config.toml
arch = "vit"
model = "image classifier"
dataset = "photos of arthropod specimens (BIOSCAN-5M)"
train_examples = 48750
image_size = 40
crop_scale_min = 0.5
horizontal_flip = true
rotation_deg = 5
color_jitter = 0.2
cutout = 0.4
targets = ["order"]
num_classes = 18
norm = "layernorm"
norm_position = "pre"
hidden_act = "swiglu"
mlp_ratio = 4
head_dim = 16
fused_qkv = false
bias = "all"
qk_norm = true
parallel_block = false
inner_norm = false
patch_size = [4, 4]
conv_stem = true
layers = 6
width = 320
positions = "sincos"
pooling = "mean"
loss = "cross_entropy"
init = "torch_default"
residual_init = "none"
optimizer = "adamw"
learning_rate = 0.0012
beta1 = 0.9
beta2 = 0.98
eps = 1e-10
max_grad_norm = 3.0
gradient_centralization = true
ema_decay = 0.999
max_steps = 9600
batch_size = 256
epochs = 50.4
lr_schedule = "constant"
warmup_steps = 280
weight_decay = 0.1
Rows from block 3 of a small image classifier, named by matrix and row number. Rows with one number belong to one neuron. Each number is 50 + 10 x the weight over its row's rms, rounded and kept within 0 to 99. All counts start at 0.
After each neuron's rows are labels from the 100 images, of 14848, where the neuron reaches its largest size: "strongest on" is what is common among them. Only what is clearly more common there than usual is listed. The data: photos of arthropod specimens (BIOSCAN-5M). In brackets: how many of the 100.
# gate: MLP gate (model.blocks.3.mlp.gate.weight, 1280x320), inputs 0-79
# fc1: MLP up (model.blocks.3.mlp.fc1.weight, 1280x320), inputs 0-79
# fc2: MLP down (model.blocks.3.mlp.fc2.weight, 320x1280, transposed), outputs 0-79

gate.317:52 60 51 80 46 56 49 48 50 33 42 61 64 28 51 43 45 54 58 36 48 50 45 36 63 37 58 46 54 51 50 46 47 42 44 56 39 56 43 54 39 57 42 49 55 51 58 49 43 53 48 27 46 33 60 52 53 47 48 51 51 43 64 45 47 49 56 45 27 43 42 46 45 35 32 45 58 49 60 43
fc1.317:58 32 54 40 44 64 54 54 53 71 55 51 43 41 54 48 25 53 50 37 64 50 57 42 73 46 47 44 42 49 43 38 52 59 65 57 57 46 49 49 41 47 56 56 55 51 57 38 69 50 47 65 45 56 60 44 42 39 58 49 45 60 37 37 46 62 41 46 33 46 65 58 39 54 50 49 57 43 38 52
fc2.317:47 47 45 27 42 53 33 52 46 57 42 47 74 37 40 47 36 61 70 48 53 50 50 58 46 67 54 40 19 57 54 70 63 46 41 58 69 50 59 65 41 50 58 75 42 65 43 43 33 65 56 47 44 52 49 54 45 32 42 58 44 54 48 62 54 55 46 46 49 42 48 62 37 51 44 55 51 62 53 45
strongest on: order Lepidoptera (32)

gate.193:45 48 48 45 54 47 39 41 50 46 39 53 47 49 45 66 48 26 49 45 48 61 62 36 46 34 50 62 61 54 60 53 41 65 75 59 68 51 31 51 51 56 39 38 52 71 60 59 36 32 43 57 57 51 43 58 45 56 50 43 49 46 37 54 42 49 48 38 58 49 46 41 51 62 63 46 49 55 49 53
fc1.193:46 56 58 51 63 60 41 48 53 33 52 44 59 71 50 57 58 86 52 62 46 57 44 49 43 49 54 49 67 53 45 35 39 15 35 47 46 70 47 70 47 47 44 44 45 56 60 60 38 67 65 53 45 38 63 49 67 47 59 40 57 67 43 38 53 54 59 60 56 52 40 53 41 30 44 54 50 58 37 63
fc2.193:63 38 51 40 65 41 45 39 53 34 55 63 44 52 54 53 53 54 48 74 55 54 49 62 41 57 49 38 39 57 52 46 50 51 51 53 62 60 70 58 62 41 62 54 30 53 58 51 38 55 56 47 30 61 40 47 31 47 41 35 51 54 44 52 46 58 39 53 66 28 55 60 47 48 53 38 57 56 47 66
strongest on: order Hymenoptera (86); family Figitidae (26)

gate.37:51 44 44 45 57 52 62 44 55 43 65 49 48 45 54 58 42 40 58 31 43 51 45 34 34 33 46 54 67 61 44 59 47 62 58 55 39 44 42 41 40 42 49 55 47 58 43 41 60 54 63 49 31 63 51 45 53 51 53 44 40 55 46 53 41 69 49 51 52 42 49 37 42 69 52 50 36 65 46 54
fc1.37:28 38 53 42 44 59 42 48 57 74 49 48 63 48 59 53 40 62 39 57 35 55 47 38 73 42 46 54 45 50 39 45 46 42 42 48 60 54 57 47 43 48 71 60 47 53 39 69 59 56 43 55 61 53 62 50 31 62 55 52 55 60 50 46 60 43 47 51 26 53 35 53 60 51 53 56 48 42 46 44
fc2.37:59 54 41 36 64 39 48 45 35 35 48 56 55 66 50 41 50 35 57 56 52 55 43 76 47 42 51 69 36 40 49 69 61 47 51 42 66 60 56 54 57 49 47 53 48 61 40 43 29 58 45 58 43 57 25 75 43 40 39 54 43 49 62 50 54 39 51 64 53 50 39 40 38 52 33 44 44 51 55 55
strongest on: order Hymenoptera (68)

gate.381:73 48 45 42 50 40 58 34 44 57 41 38 40 37 51 42 47 32 50 39 55 48 56 44 44 48 46 46 59 57 43 74 48 63 64 70 48 44 60 48 50 41 66 45 45 39 55 54 40 50 48 55 70 59 36 39 60 59 54 54 44 58 38 48 38 65 44 63 73 33 49 51 63 39 70 49 35 62 64 58
fc1.381:65 38 59 51 46 47 50 41 56 39 54 35 46 59 55 42 81 40 47 55 48 42 51 51 55 58 42 49 47 49 56 70 57 35 32 51 49 47 51 47 52 41 68 43 53 49 50 51 54 47 46 51 51 62 51 46 41 41 52 46 54 60 53 40 61 57 56 65 59 35 48 52 50 24 63 51 46 60 60 76
fc2.381:43 54 46 49 68 51 49 48 50 45 59 70 52 44 42 31 54 49 64 40 52 49 59 56 43 56 49 62 52 47 52 58 62 34 35 49 65 45 48 48 61 45 62 51 40 69 44 48 47 54 39 47 56 56 48 64 55 34 23 56 43 43 77 48 56 32 62 42 66 40 49 57 36 45 58 28 52 57 46 55
strongest on: order Hemiptera (37); order Lepidoptera (33)

gate.221:65 61 44 35 37 56 70 45 59 66 71 73 34 29 41 56 42 37 59 38 52 53 52 36 42 44 45 30 60 52 48 48 54 61 56 56 54 59 55 57 41 37 38 38 47 64 43 75 52 64 30 61 61 53 43 58 50 46 40 51 37 44 64 45 53 61 53 45 61 36 36 46 41 51 38 45 31 65 56 59
fc1.221:45 48 55 57 52 51 46 68 53 24 49 44 55 29 63 40 41 61 44 60 65 45 42 64 53 52 51 72 55 62 48 62 48 56 42 47 44 58 57 42 68 54 64 51 60 55 60 43 51 58 50 48 45 46 67 37 62 48 55 67 57 57 39 34 47 53 52 64 50 38 52 60 56 32 59 55 49 56 45 44
fc2.221:44 61 59 63 66 30 51 43 46 28 49 56 48 44 65 58 52 47 51 60 64 56 58 62 35 55 53 35 49 63 48 45 43 56 41 58 53 51 47 68 51 43 61 37 40 52 46 55 56 49 57 45 31 72 37 44 46 49 41 54 50 47 45 44 37 62 54 48 65 55 45 53 27 48 54 36 39 59 54 58
strongest on: order Hymenoptera (58)

gate.721:53 53 44 57 40 52 62 41 55 29 61 40 50 48 44 41 77 62 60 53 62 64 44 51 51 41 48 40 45 50 43 48 38 43 22 57 61 51 59 59 57 42 48 41 54 60 43 72 61 68 43 55 38 39 68 52 59 43 64 53 43 52 59 40 57 61 76 48 54 59 58 53 36 27 59 46 52 57 49 76
fc1.721:53 47 47 58 53 64 35 31 43 58 56 41 72 39 48 57 46 50 45 45 38 46 47 54 51 52 55 46 34 48 60 70 56 59 64 47 57 42 61 44 38 58 34 56 54 67 50 46 35 30 43 38 49 70 27 59 46 53 53 40 45 54 32 55 47 44 41 64 69 36 43 40 63 61 57 38 64 57 50 53
fc2.721:41 30 49 67 48 49 42 26 42 54 40 45 69 52 64 31 40 64 45 52 52 37 45 54 54 48 40 57 50 41 55 45 57 52 25 42 42 44 45 64 54 40 30 51 37 35 56 51 35 62 44 36 58 30 36 58 60 37 73 61 42 47 46 52 60 41 33 53 45 52 41 46 62 32 45 35 38 66 64 53
strongest on: order Lepidoptera (39)

gate.343:41 55 55 52 50 34 59 50 50 61 32 51 47 42 55 50 49 48 49 44 46 57 40 54 46 34 55 57 75 55 45 46 63 57 52 56 43 53 60 50 40 40 47 39 54 49 43 62 52 54 37 64 56 52 53 53 40 59 37 45 40 54 49 45 38 57 50 50 56 60 50 48 31 30 39 58 47 60 51 63
fc1.343:50 67 46 67 41 48 35 37 52 47 45 53 69 45 39 45 56 61 44 59 57 51 41 46 60 49 44 36 36 42 37 36 26 34 51 52 64 47 58 43 69 54 60 40 29 39 39 50 49 39 46 46 51 50 52 49 40 36 50 45 47 57 44 38 58 51 51 60 40 41 35 55 44 51 58 56 60 45 39 43
fc2.343:50 45 44 70 44 35 39 45 49 43 60 43 38 55 47 60 42 46 50 53 63 60 55 61 33 34 58 75 24 45 50 66 45 31 61 44 40 64 52 57 46 52 41 38 57 60 50 72 52 57 61 43 54 58 51 65 25 44 49 59 51 41 49 47 73 40 69 51 51 43 38 44 36 58 49 36 65 70 61 37
strongest on: order Hemiptera (48)

gate.627:45 54 52 49 57 48 74 58 47 48 43 56 27 59 62 47 41 42 55 36 56 50 42 43 44 42 51 59 50 57 37 53 60 70 58 60 46 64 51 59 39 33 37 56 49 44 56 59 55 74 47 66 41 51 52 60 57 64 56 60 47 60 50 37 42 44 60 37 51 60 35 42 33 62 47 48 48 55 48 46
fc1.627:54 53 55 39 53 37 23 46 51 49 81 40 54 41 41 54 46 49 46 69 48 48 69 68 42 35 54 56 50 38 50 64 56 64 46 55 61 49 28 56 55 56 41 31 46 48 49 46 28 33 59 27 43 38 63 51 64 40 47 51 48 37 53 52 58 50 38 48 57 47 54 50 62 39 42 34 50 48 57 46
fc2.627:57 65 60 59 59 39 43 59 55 35 57 58 34 56 47 53 43 55 30 64 45 50 46 70 37 65 48 47 53 54 40 48 41 70 48 69 41 63 81 71 44 60 53 28 42 49 44 51 29 42 38 45 35 38 56 47 47 44 53 43 48 41 40 61 53 48 53 47 65 42 48 48 43 49 42 49 62 64 65 59
strongest on: order Diptera (75)

gate.659:36 49 49 41 44 49 48 39 41 57 52 30 44 33 49 38 59 61 50 33 58 48 29 46 37 34 46 60 46 51 55 46 55 48 52 51 45 47 47 36 46 46 43 54 20 46 49 59 49 62 34 54 48 33 34 53 46 46 50 63 43 56 48 26 47 50 57 46 33 50 51 54 36 51 34 51 48 48 46 47
fc1.659:56 51 50 41 47 36 56 69 65 47 37 71 47 31 44 52 34 35 46 50 66 50 50 47 36 49 64 43 53 56 56 45 45 52 59 59 69 53 65 52 50 33 57 65 52 57 41 56 60 40 64 40 41 22 57 56 36 59 45 47 44 41 48 45 48 52 39 49 70 40 46 55 56 23 48 52 45 54 40 47
fc2.659:47 43 49 34 55 50 38 33 48 27 50 59 58 54 38 44 59 43 71 46 58 42 51 57 57 39 51 44 47 52 56 51 62 58 53 60 60 53 43 54 35 37 67 55 55 57 53 61 36 59 58 35 34 67 48 47 41 45 49 39 38 53 51 50 49 55 57 54 53 48 52 44 49 63 49 62 28 55 53 56
strongest on: order Hymenoptera (64); family Ichneumonidae (26)

gate.549:81 49 53 36 49 46 52 54 46 40 41 24 44 58 39 58 42 37 51 50 51 49 55 59 57 47 48 47 47 52 50 57 54 45 69 61 52 67 51 63 50 52 59 58 48 66 56 45 30 68 48 66 35 50 38 63 44 49 46 35 54 65 64 61 33 61 49 41 54 54 63 51 40 48 47 43 55 50 56 50
fc1.549:48 65 46 47 44 39 24 39 51 25 52 52 44 52 55 57 65 56 37 72 44 40 49 62 45 46 68 46 49 46 39 54 56 35 35 39 54 62 67 40 39 38 50 29 56 42 47 47 68 55 61 22 47 50 58 51 60 52 52 56 53 32 45 36 33 53 35 71 50 53 55 38 42 41 53 41 61 44 35 59
fc2.549:64 46 40 47 47 46 42 53 46 56 39 59 56 37 39 52 60 48 58 45 54 52 53 67 43 58 48 48 37 56 51 63 63 57 48 53 45 35 49 60 46 74 67 47 49 38 40 52 36 67 69 47 51 36 62 55 40 47 35 51 48 42 60 65 48 36 61 47 50 54 56 54 65 52 38 50 47 65 44 57
strongest on: order Lepidoptera (55)

gate.424:44 49 48 45 49 47 45 50 50 76 54 61 69 55 33 30 46 45 44 23 44 56 34 36 35 36 46 31 83 53 43 61 47 40 53 58 48 49 41 63 35 39 32 45 53 46 48 50 57 45 32 61 47 40 60 36 43 41 32 35 36 43 40 69 48 48 46 54 39 51 30 38 41 65 42 49 48 46 55 51
fc1.424:41 67 54 54 50 41 62 48 48 43 39 37 34 43 45 59 37 47 45 55 62 54 65 58 65 39 48 56 37 45 47 58 54 61 49 51 40 48 72 55 50 47 64 52 41 55 65 44 48 52 58 57 45 35 37 42 40 57 68 56 44 52 52 46 44 53 60 39 54 56 49 61 46 60 50 63 67 45 41 48
fc2.424:56 55 71 43 32 41 51 43 64 48 42 62 69 61 47 41 46 52 44 56 50 48 42 62 37 67 46 51 37 52 60 50 73 32 32 52 37 43 66 55 57 39 56 44 34 51 47 59 54 45 61 34 45 44 59 49 42 58 31 43 52 52 48 49 56 52 54 59 48 48 40 46 40 74 47 43 54 67 49 41
strongest on: order Hemiptera (29)

gate.319:61 50 46 35 61 42 59 47 59 64 80 61 44 53 57 72 34 34 66 35 45 51 49 54 56 42 48 54 49 57 57 58 61 48 46 57 25 46 56 52 47 38 50 59 61 63 70 43 38 47 46 51 52 58 43 59 35 51 42 44 48 47 67 54 36 40 51 42 51 45 57 51 78 37 47 48 45 40 55 43
fc1.319:43 44 52 58 50 45 34 45 52 56 49 39 30 51 57 48 62 58 46 56 46 63 53 41 57 66 59 51 44 61 51 52 62 60 64 42 51 54 54 44 53 64 49 49 22 48 55 56 54 49 51 54 50 38 58 40 51 32 58 56 37 62 50 64 49 42 63 58 44 47 45 50 43 44 63 45 62 42 47 55
fc2.319:68 49 47 51 32 30 56 41 45 64 47 62 54 59 38 39 61 24 40 52 55 45 72 65 29 58 49 43 34 54 30 41 33 40 64 58 67 42 56 60 44 46 61 55 54 51 59 53 55 41 45 50 40 51 56 40 41 39 37 54 50 52 50 58 34 59 66 57 59 46 55 46 34 59 36 53 41 45 30 58
strongest on: order Diptera (64)

gate.355:61 40 53 54 65 39 51 31 53 50 56 61 67 54 40 64 32 48 45 39 66 48 38 41 58 43 46 35 42 48 52 42 33 66 64 54 53 64 61 47 42 62 50 47 72 65 58 42 45 73 47 73 45 63 47 63 30 49 51 40 41 58 61 39 42 57 46 37 44 40 40 44 51 40 60 36 45 47 37 57
fc1.355:51 37 65 44 41 65 50 24 34 55 33 35 46 47 45 54 53 43 49 65 38 36 65 55 57 38 68 48 41 43 47 44 57 49 57 32 43 29 61 46 66 40 37 52 40 53 41 47 50 45 58 46 40 44 45 63 41 43 47 41 46 47 56 51 45 39 42 52 57 41 54 51 59 38 56 50 73 60 66 49
fc2.355:60 61 65 40 34 40 45 59 44 39 44 51 39 71 68 47 44 36 52 49 45 46 34 43 32 51 34 52 40 56 54 65 43 73 38 53 60 42 63 53 63 52 59 35 69 37 47 49 53 62 42 46 30 59 41 63 44 41 42 52 63 57 32 52 51 53 60 65 59 52 53 49 55 49 44 54 51 57 52 73
strongest on: order Diptera (75)

gate.550:39 67 48 61 65 61 69 36 51 48 47 43 41 42 49 32 45 63 46 56 55 56 45 63 69 59 51 57 48 60 34 48 53 48 58 55 57 57 65 48 32 43 43 44 40 56 49 63 62 40 70 52 49 48 50 44 48 60 69 59 42 49 50 56 39 56 47 36 39 43 58 39 41 60 44 65 29 45 63 56
fc1.550:54 53 31 52 57 34 36 56 45 53 47 41 45 59 63 46 44 37 33 35 57 31 55 55 41 42 32 47 55 53 41 62 47 34 49 59 52 38 40 56 34 42 75 39 46 64 51 54 49 46 48 62 31 40 62 51 51 45 55 52 44 65 47 52 52 36 51 54 63 36 45 36 63 57 67 42 45 59 44 62
fc2.550:38 44 60 41 41 53 50 69 54 60 40 56 56 47 58 45 44 48 53 44 57 47 60 51 56 56 47 57 60 63 45 44 44 60 65 65 36 60 39 50 59 54 65 36 51 33 39 52 71 57 39 76 40 42 60 20 31 50 39 31 50 47 51 64 49 46 41 42 47 41 29 52 55 44 43 61 58 57 55 48
strongest on: order Hymenoptera (49)

gate.131:51 23 55 42 68 39 45 58 38 41 43 47 56 51 50 52 56 35 47 37 43 44 44 65 58 40 35 58 55 61 55 33 58 46 45 45 60 42 31 53 38 36 41 44 31 52 54 52 38 52 35 50 56 52 56 61 38 54 43 46 44 55 59 43 58 51 49 25 56 54 60 48 45 45 60 54 52 61 41 58
fc1.131:42 45 51 64 41 60 45 58 43 54 55 38 23 51 54 47 44 42 61 42 60 38 61 25 57 44 52 53 39 42 50 48 45 54 67 57 53 67 45 46 47 46 41 48 49 52 55 44 70 43 50 57 49 41 54 43 54 48 44 36 46 39 34 58 41 58 50 60 50 38 49 57 34 53 60 61 51 51 45 44
fc2.131:45 53 38 37 39 41 52 45 42 47 62 57 47 50 54 66 54 42 31 56 49 49 45 44 40 48 42 60 28 43 47 65 47 53 32 40 51 55 49 50 63 57 49 69 47 34 51 70 50 56 67 33 46 22 42 64 41 33 42 47 51 51 55 54 53 39 62 60 30 37 45 48 65 57 48 34 36 69 52 63
strongest on: order Diptera (68)

gate.375:59 55 62 36 50 44 41 44 54 64 53 56 52 47 33 47 52 37 44 51 62 63 57 45 38 29 54 44 54 46 43 76 50 56 52 50 62 45 57 49 51 39 52 58 36 54 48 55 50 53 40 54 47 53 57 60 52 42 41 44 42 51 58 53 49 60 59 55 64 40 40 44 47 29 52 57 37 50 52 59
fc1.375:57 65 55 62 36 49 64 35 36 37 46 34 31 60 55 44 52 41 50 44 50 44 57 44 46 61 55 55 59 52 56 37 43 40 58 47 37 52 64 34 46 50 29 54 45 40 55 55 45 37 53 37 51 35 56 57 57 60 42 51 50 52 33 43 46 40 27 57 20 56 54 49 60 60 49 52 51 37 45 60
fc2.375:72 67 61 29 73 33 49 32 44 54 56 35 36 54 47 44 50 23 56 58 52 52 58 66 52 55 55 47 41 44 46 68 51 48 63 43 49 51 75 41 55 56 63 34 41 43 43 61 40 54 59 50 30 73 55 58 39 57 43 45 48 58 44 57 50 47 34 41 58 54 43 38 40 69 40 28 50 56 49 51
strongest on: order Lepidoptera (33)

gate.253:55 66 50 56 58 51 50 47 44 42 51 37 43 53 43 51 43 45 56 55 51 44 55 46 42 43 52 47 44 50 54 53 63 63 49 51 54 59 48 40 53 32 60 65 62 43 31 48 48 38 51 40 54 40 43 40 45 49 62 47 54 51 64 59 53 55 42 56 57 41 42 43 55 44 47 48 60 59 67 52
fc1.253:45 54 63 44 48 65 50 43 57 62 60 72 48 54 51 51 47 59 48 59 70 65 48 23 69 50 41 67 59 52 42 45 54 50 60 51 49 49 41 43 49 53 59 51 50 54 52 47 42 42 43 60 40 63 47 55 39 64 66 42 57 48 35 42 51 48 43 34 28 44 50 44 56 50 63 58 40 46 40 49
fc2.253:69 54 58 29 52 39 65 59 40 42 56 50 43 61 47 65 41 53 47 57 44 44 48 62 56 54 40 52 37 61 62 55 56 45 69 53 46 48 76 49 33 46 60 33 49 75 48 55 34 49 50 46 51 53 52 47 53 44 35 49 55 52 46 63 44 48 40 67 32 62 51 45 41 60 38 47 56 60 41 59
strongest on: order Diptera (60)

gate.735:47 43 57 42 45 52 41 58 37 39 34 47 51 34 50 59 38 59 61 38 77 53 56 64 62 35 47 44 55 49 52 52 54 41 41 40 37 51 38 54 54 41 58 70 60 45 49 60 43 53 56 40 65 39 52 54 58 45 48 61 46 53 59 50 58 61 32 50 44 45 39 55 41 35 44 52 50 55 74 37
fc1.735:42 43 35 56 65 46 49 57 46 67 46 39 43 60 51 47 79 47 46 59 37 55 54 50 42 45 42 44 50 68 31 44 49 67 61 54 59 52 75 48 51 52 52 54 45 48 48 40 49 56 71 57 49 47 47 56 52 47 46 46 52 43 49 47 39 39 59 67 58 45 66 54 46 49 34 47 52 47 47 54
fc2.735:62 74 48 58 48 44 53 39 55 34 51 55 41 50 51 56 45 63 40 47 51 61 51 58 54 63 50 33 46 59 52 47 62 73 52 53 63 55 54 70 47 37 54 34 49 62 61 60 23 68 43 45 48 55 56 47 44 49 49 42 60 51 43 52 41 38 63 47 65 44 59 52 80 45 43 42 38 72 50 55
strongest on: order Lepidoptera (48)

gate.405:52 57 58 43 33 51 43 53 39 49 46 54 54 64 52 45 59 33 59 49 55 54 48 48 46 37 66 63 58 54 49 45 45 34 53 62 58 38 29 43 43 30 41 69 51 43 52 57 36 46 44 35 51 61 46 54 47 48 57 53 46 53 62 53 44 62 59 52 40 47 44 48 33 45 43 51 48 53 59 54
fc1.405:55 34 46 43 50 41 73 59 49 45 38 43 55 52 47 79 31 46 35 59 56 50 41 35 55 56 55 46 44 50 38 53 48 51 39 56 53 63 48 49 40 67 40 37 71 38 49 38 70 52 27 66 55 74 48 32 63 54 44 48 43 65 53 55 54 40 49 43 46 48 58 55 54 27 54 39 61 45 54 42
fc2.405:33 45 46 32 52 49 49 55 46 40 63 51 49 55 57 66 62 41 52 49 58 52 53 32 67 49 57 43 44 51 39 48 50 47 66 38 59 58 63 42 54 48 55 61 51 54 40 53 58 51 51 53 51 39 59 64 49 56 47 46 55 51 46 57 53 29 63 56 38 55 62 52 43 45 54 53 48 42 52 44
strongest on: order Hymenoptera (54)

gate.35:61 49 59 62 44 61 32 53 49 29 58 59 50 38 54 58 40 37 39 41 55 52 50 65 33 39 52 56 55 44 63 47 39 42 45 47 57 66 56 54 39 65 35 48 66 43 57 68 36 56 26 56 27 62 44 38 45 57 38 56 49 48 55 52 32 42 65 79 55 38 61 69 63 63 49 63 56 60 47 57
fc1.35:57 65 53 70 58 59 55 43 42 67 44 58 46 42 48 52 45 68 36 56 36 51 55 50 50 67 55 35 49 58 68 54 73 66 50 51 54 26 78 57 57 39 38 58 32 42 36 56 48 49 56 42 56 45 27 45 47 56 62 45 40 49 47 51 47 43 38 45 61 49 37 55 49 28 40 50 55 48 46 50
fc2.35:35 56 47 47 67 38 40 57 47 41 64 68 38 64 50 46 35 52 48 57 55 43 48 47 57 49 55 37 59 57 49 41 38 40 55 74 52 54 33 45 30 43 45 52 42 49 58 65 53 66 44 38 50 51 37 47 56 49 53 60 35 62 49 54 59 69 62 43 54 63 46 50 33 67 40 45 45 57 57 42
strongest on: order Diptera (71)

gate.402:37 45 57 51 55 56 57 23 78 63 60 59 50 52 53 55 52 55 45 61 46 64 55 50 52 54 64 43 48 58 42 53 61 69 43 65 59 60 52 58 48 54 48 54 39 49 44 53 46 65 54 45 58 47 44 53 48 65 49 66 40 54 57 60 45 62 60 40 49 49 63 46 40 57 47 44 36 64 54 75
fc1.402:43 34 56 51 57 64 56 25 51 67 47 45 46 29 53 34 53 69 33 45 43 48 40 47 58 61 57 33 38 58 51 51 54 43 31 53 59 56 46 72 66 51 25 35 45 33 48 50 40 52 42 53 44 65 61 50 49 55 42 69 49 52 41 34 51 56 61 61 46 34 55 53 46 51 64 55 44 70 41 71
fc2.402:70 51 55 47 47 28 56 66 46 49 51 46 50 59 57 51 44 45 63 48 51 47 37 35 47 51 38 80 53 30 64 49 43 45 57 32 54 53 31 50 56 50 54 69 36 42 55 42 56 67 49 65 56 53 40 42 53 38 40 27 52 47 52 43 73 59 43 32 53 56 35 48 60 53 40 47 49 51 50 27
strongest on: order Diptera (65)

gate.98:40 56 61 46 69 61 44 40 51 44 44 52 55 57 48 47 35 55 50 42 51 57 40 51 53 40 42 52 50 44 50 63 57 35 38 53 49 44 60 46 39 64 63 54 50 54 42 57 56 43 47 54 57 42 60 58 42 58 50 43 48 46 68 53 53 47 47 40 48 49 52 49 45 47 44 39 40 43 55 52
fc1.98:61 42 50 40 46 45 54 37 49 54 60 48 42 51 39 53 47 52 42 59 60 49 55 67 56 52 47 26 19 46 62 35 52 73 54 46 52 48 79 44 52 44 77 55 58 59 58 62 54 45 54 62 58 59 43 56 37 49 44 50 41 49 44 41 48 72 57 65 64 57 67 62 32 64 52 57 54 46 52 64
fc2.98:53 63 46 33 35 51 40 49 46 57 59 65 48 50 40 50 47 45 56 51 59 54 43 69 52 50 43 33 36 47 41 46 33 32 45 55 54 49 51 64 52 41 66 48 49 49 60 48 44 44 50 48 23 30 47 60 45 50 51 51 46 34 60 57 44 47 54 45 39 50 39 58 38 51 52 46 34 42 58 51
strongest on: order Lepidoptera (40)

gate.542:42 55 53 54 51 56 61 54 48 51 56 53 38 45 40 47 67 33 73 42 52 48 46 47 47 48 33 32 40 43 54 43 44 59 53 45 63 36 72 56 55 39 62 83 55 52 48 48 52 42 52 37 46 60 40 58 45 52 51 50 33 39 54 47 46 45 61 64 47 49 54 40 44 49 50 43 36 49 47 56
fc1.542:49 33 59 46 65 39 47 57 44 58 44 47 61 42 64 50 49 39 26 48 63 57 48 52 63 46 43 44 51 39 49 62 62 51 28 50 45 50 49 59 63 68 62 34 50 42 44 50 58 50 36 54 35 42 44 39 52 43 46 62 61 58 65 38 55 50 41 52 62 58 61 58 47 51 26 48 62 36 59 35
fc2.542:55 62 57 49 42 44 56 39 47 41 42 44 45 47 39 61 40 36 40 53 46 56 36 41 40 48 51 30 21 46 35 53 57 40 52 44 48 53 61 59 47 40 62 54 51 52 55 40 55 41 35 55 41 53 46 51 57 46 49 26 57 44 41 60 48 51 47 27 57 45 33 58 58 41 37 51 58 39 44 37
strongest on: order Hymenoptera (80)

gate.279:60 73 61 61 51 50 66 43 50 47 40 42 36 47 39 70 43 46 53 54 47 58 51 55 54 63 45 52 51 62 36 46 48 64 64 65 44 51 61 36 41 45 48 43 43 48 45 63 53 36 54 45 63 70 52 47 43 59 52 48 55 34 36 56 42 65 43 36 46 56 52 43 38 67 36 64 41 42 58 50
fc1.279:57 43 38 52 59 28 45 63 45 50 51 40 56 43 50 51 65 40 43 33 59 31 53 46 31 40 43 23 46 52 47 62 47 52 48 51 56 43 53 47 48 43 67 69 58 44 53 33 57 46 50 55 24 50 53 45 65 40 56 56 38 64 47 50 45 51 59 63 63 38 46 44 58 48 59 34 48 71 31 51
fc2.279:60 52 64 53 38 67 46 33 56 64 47 47 64 55 45 45 56 59 59 52 55 57 41 46 70 48 54 43 47 56 59 54 60 58 52 52 45 53 45 44 47 51 29 65 48 37 42 55 60 46 37 41 65 70 45 34 51 65 59 44 45 45 41 49 42 63 38 54 36 49 41 54 46 54 49 49 43 36 62 58
strongest on: order Hymenoptera (73)

gate.696:50 43 56 76 48 54 56 28 47 34 54 46 56 41 44 57 56 63 70 64 48 52 52 33 72 43 39 74 32 48 51 38 64 62 43 49 56 45 35 46 49 40 37 59 38 50 63 59 48 53 48 33 60 72 37 59 36 48 65 48 47 50 47 38 49 67 51 39 27 49 46 43 45 35 42 52 43 54 60 48
fc1.696:32 53 41 51 77 38 50 53 56 62 47 44 33 68 44 28 41 42 36 42 52 45 61 58 40 45 69 41 57 50 55 55 38 51 59 49 33 60 63 58 50 67 69 23 42 48 45 38 49 53 42 58 40 36 53 38 52 55 51 46 44 44 56 57 44 42 70 46 51 63 66 43 48 71 66 59 52 41 51 46
fc2.696:47 53 77 55 41 60 48 54 73 62 35 42 63 58 51 46 45 46 55 46 50 61 54 53 54 59 54 50 28 54 48 45 64 47 65 64 48 67 55 52 41 44 36 67 52 46 33 56 55 58 41 39 70 62 43 41 25 75 62 46 68 38 45 61 34 58 29 54 31 57 24 39 41 55 53 46 34 46 50 47
strongest on: order Hymenoptera (53)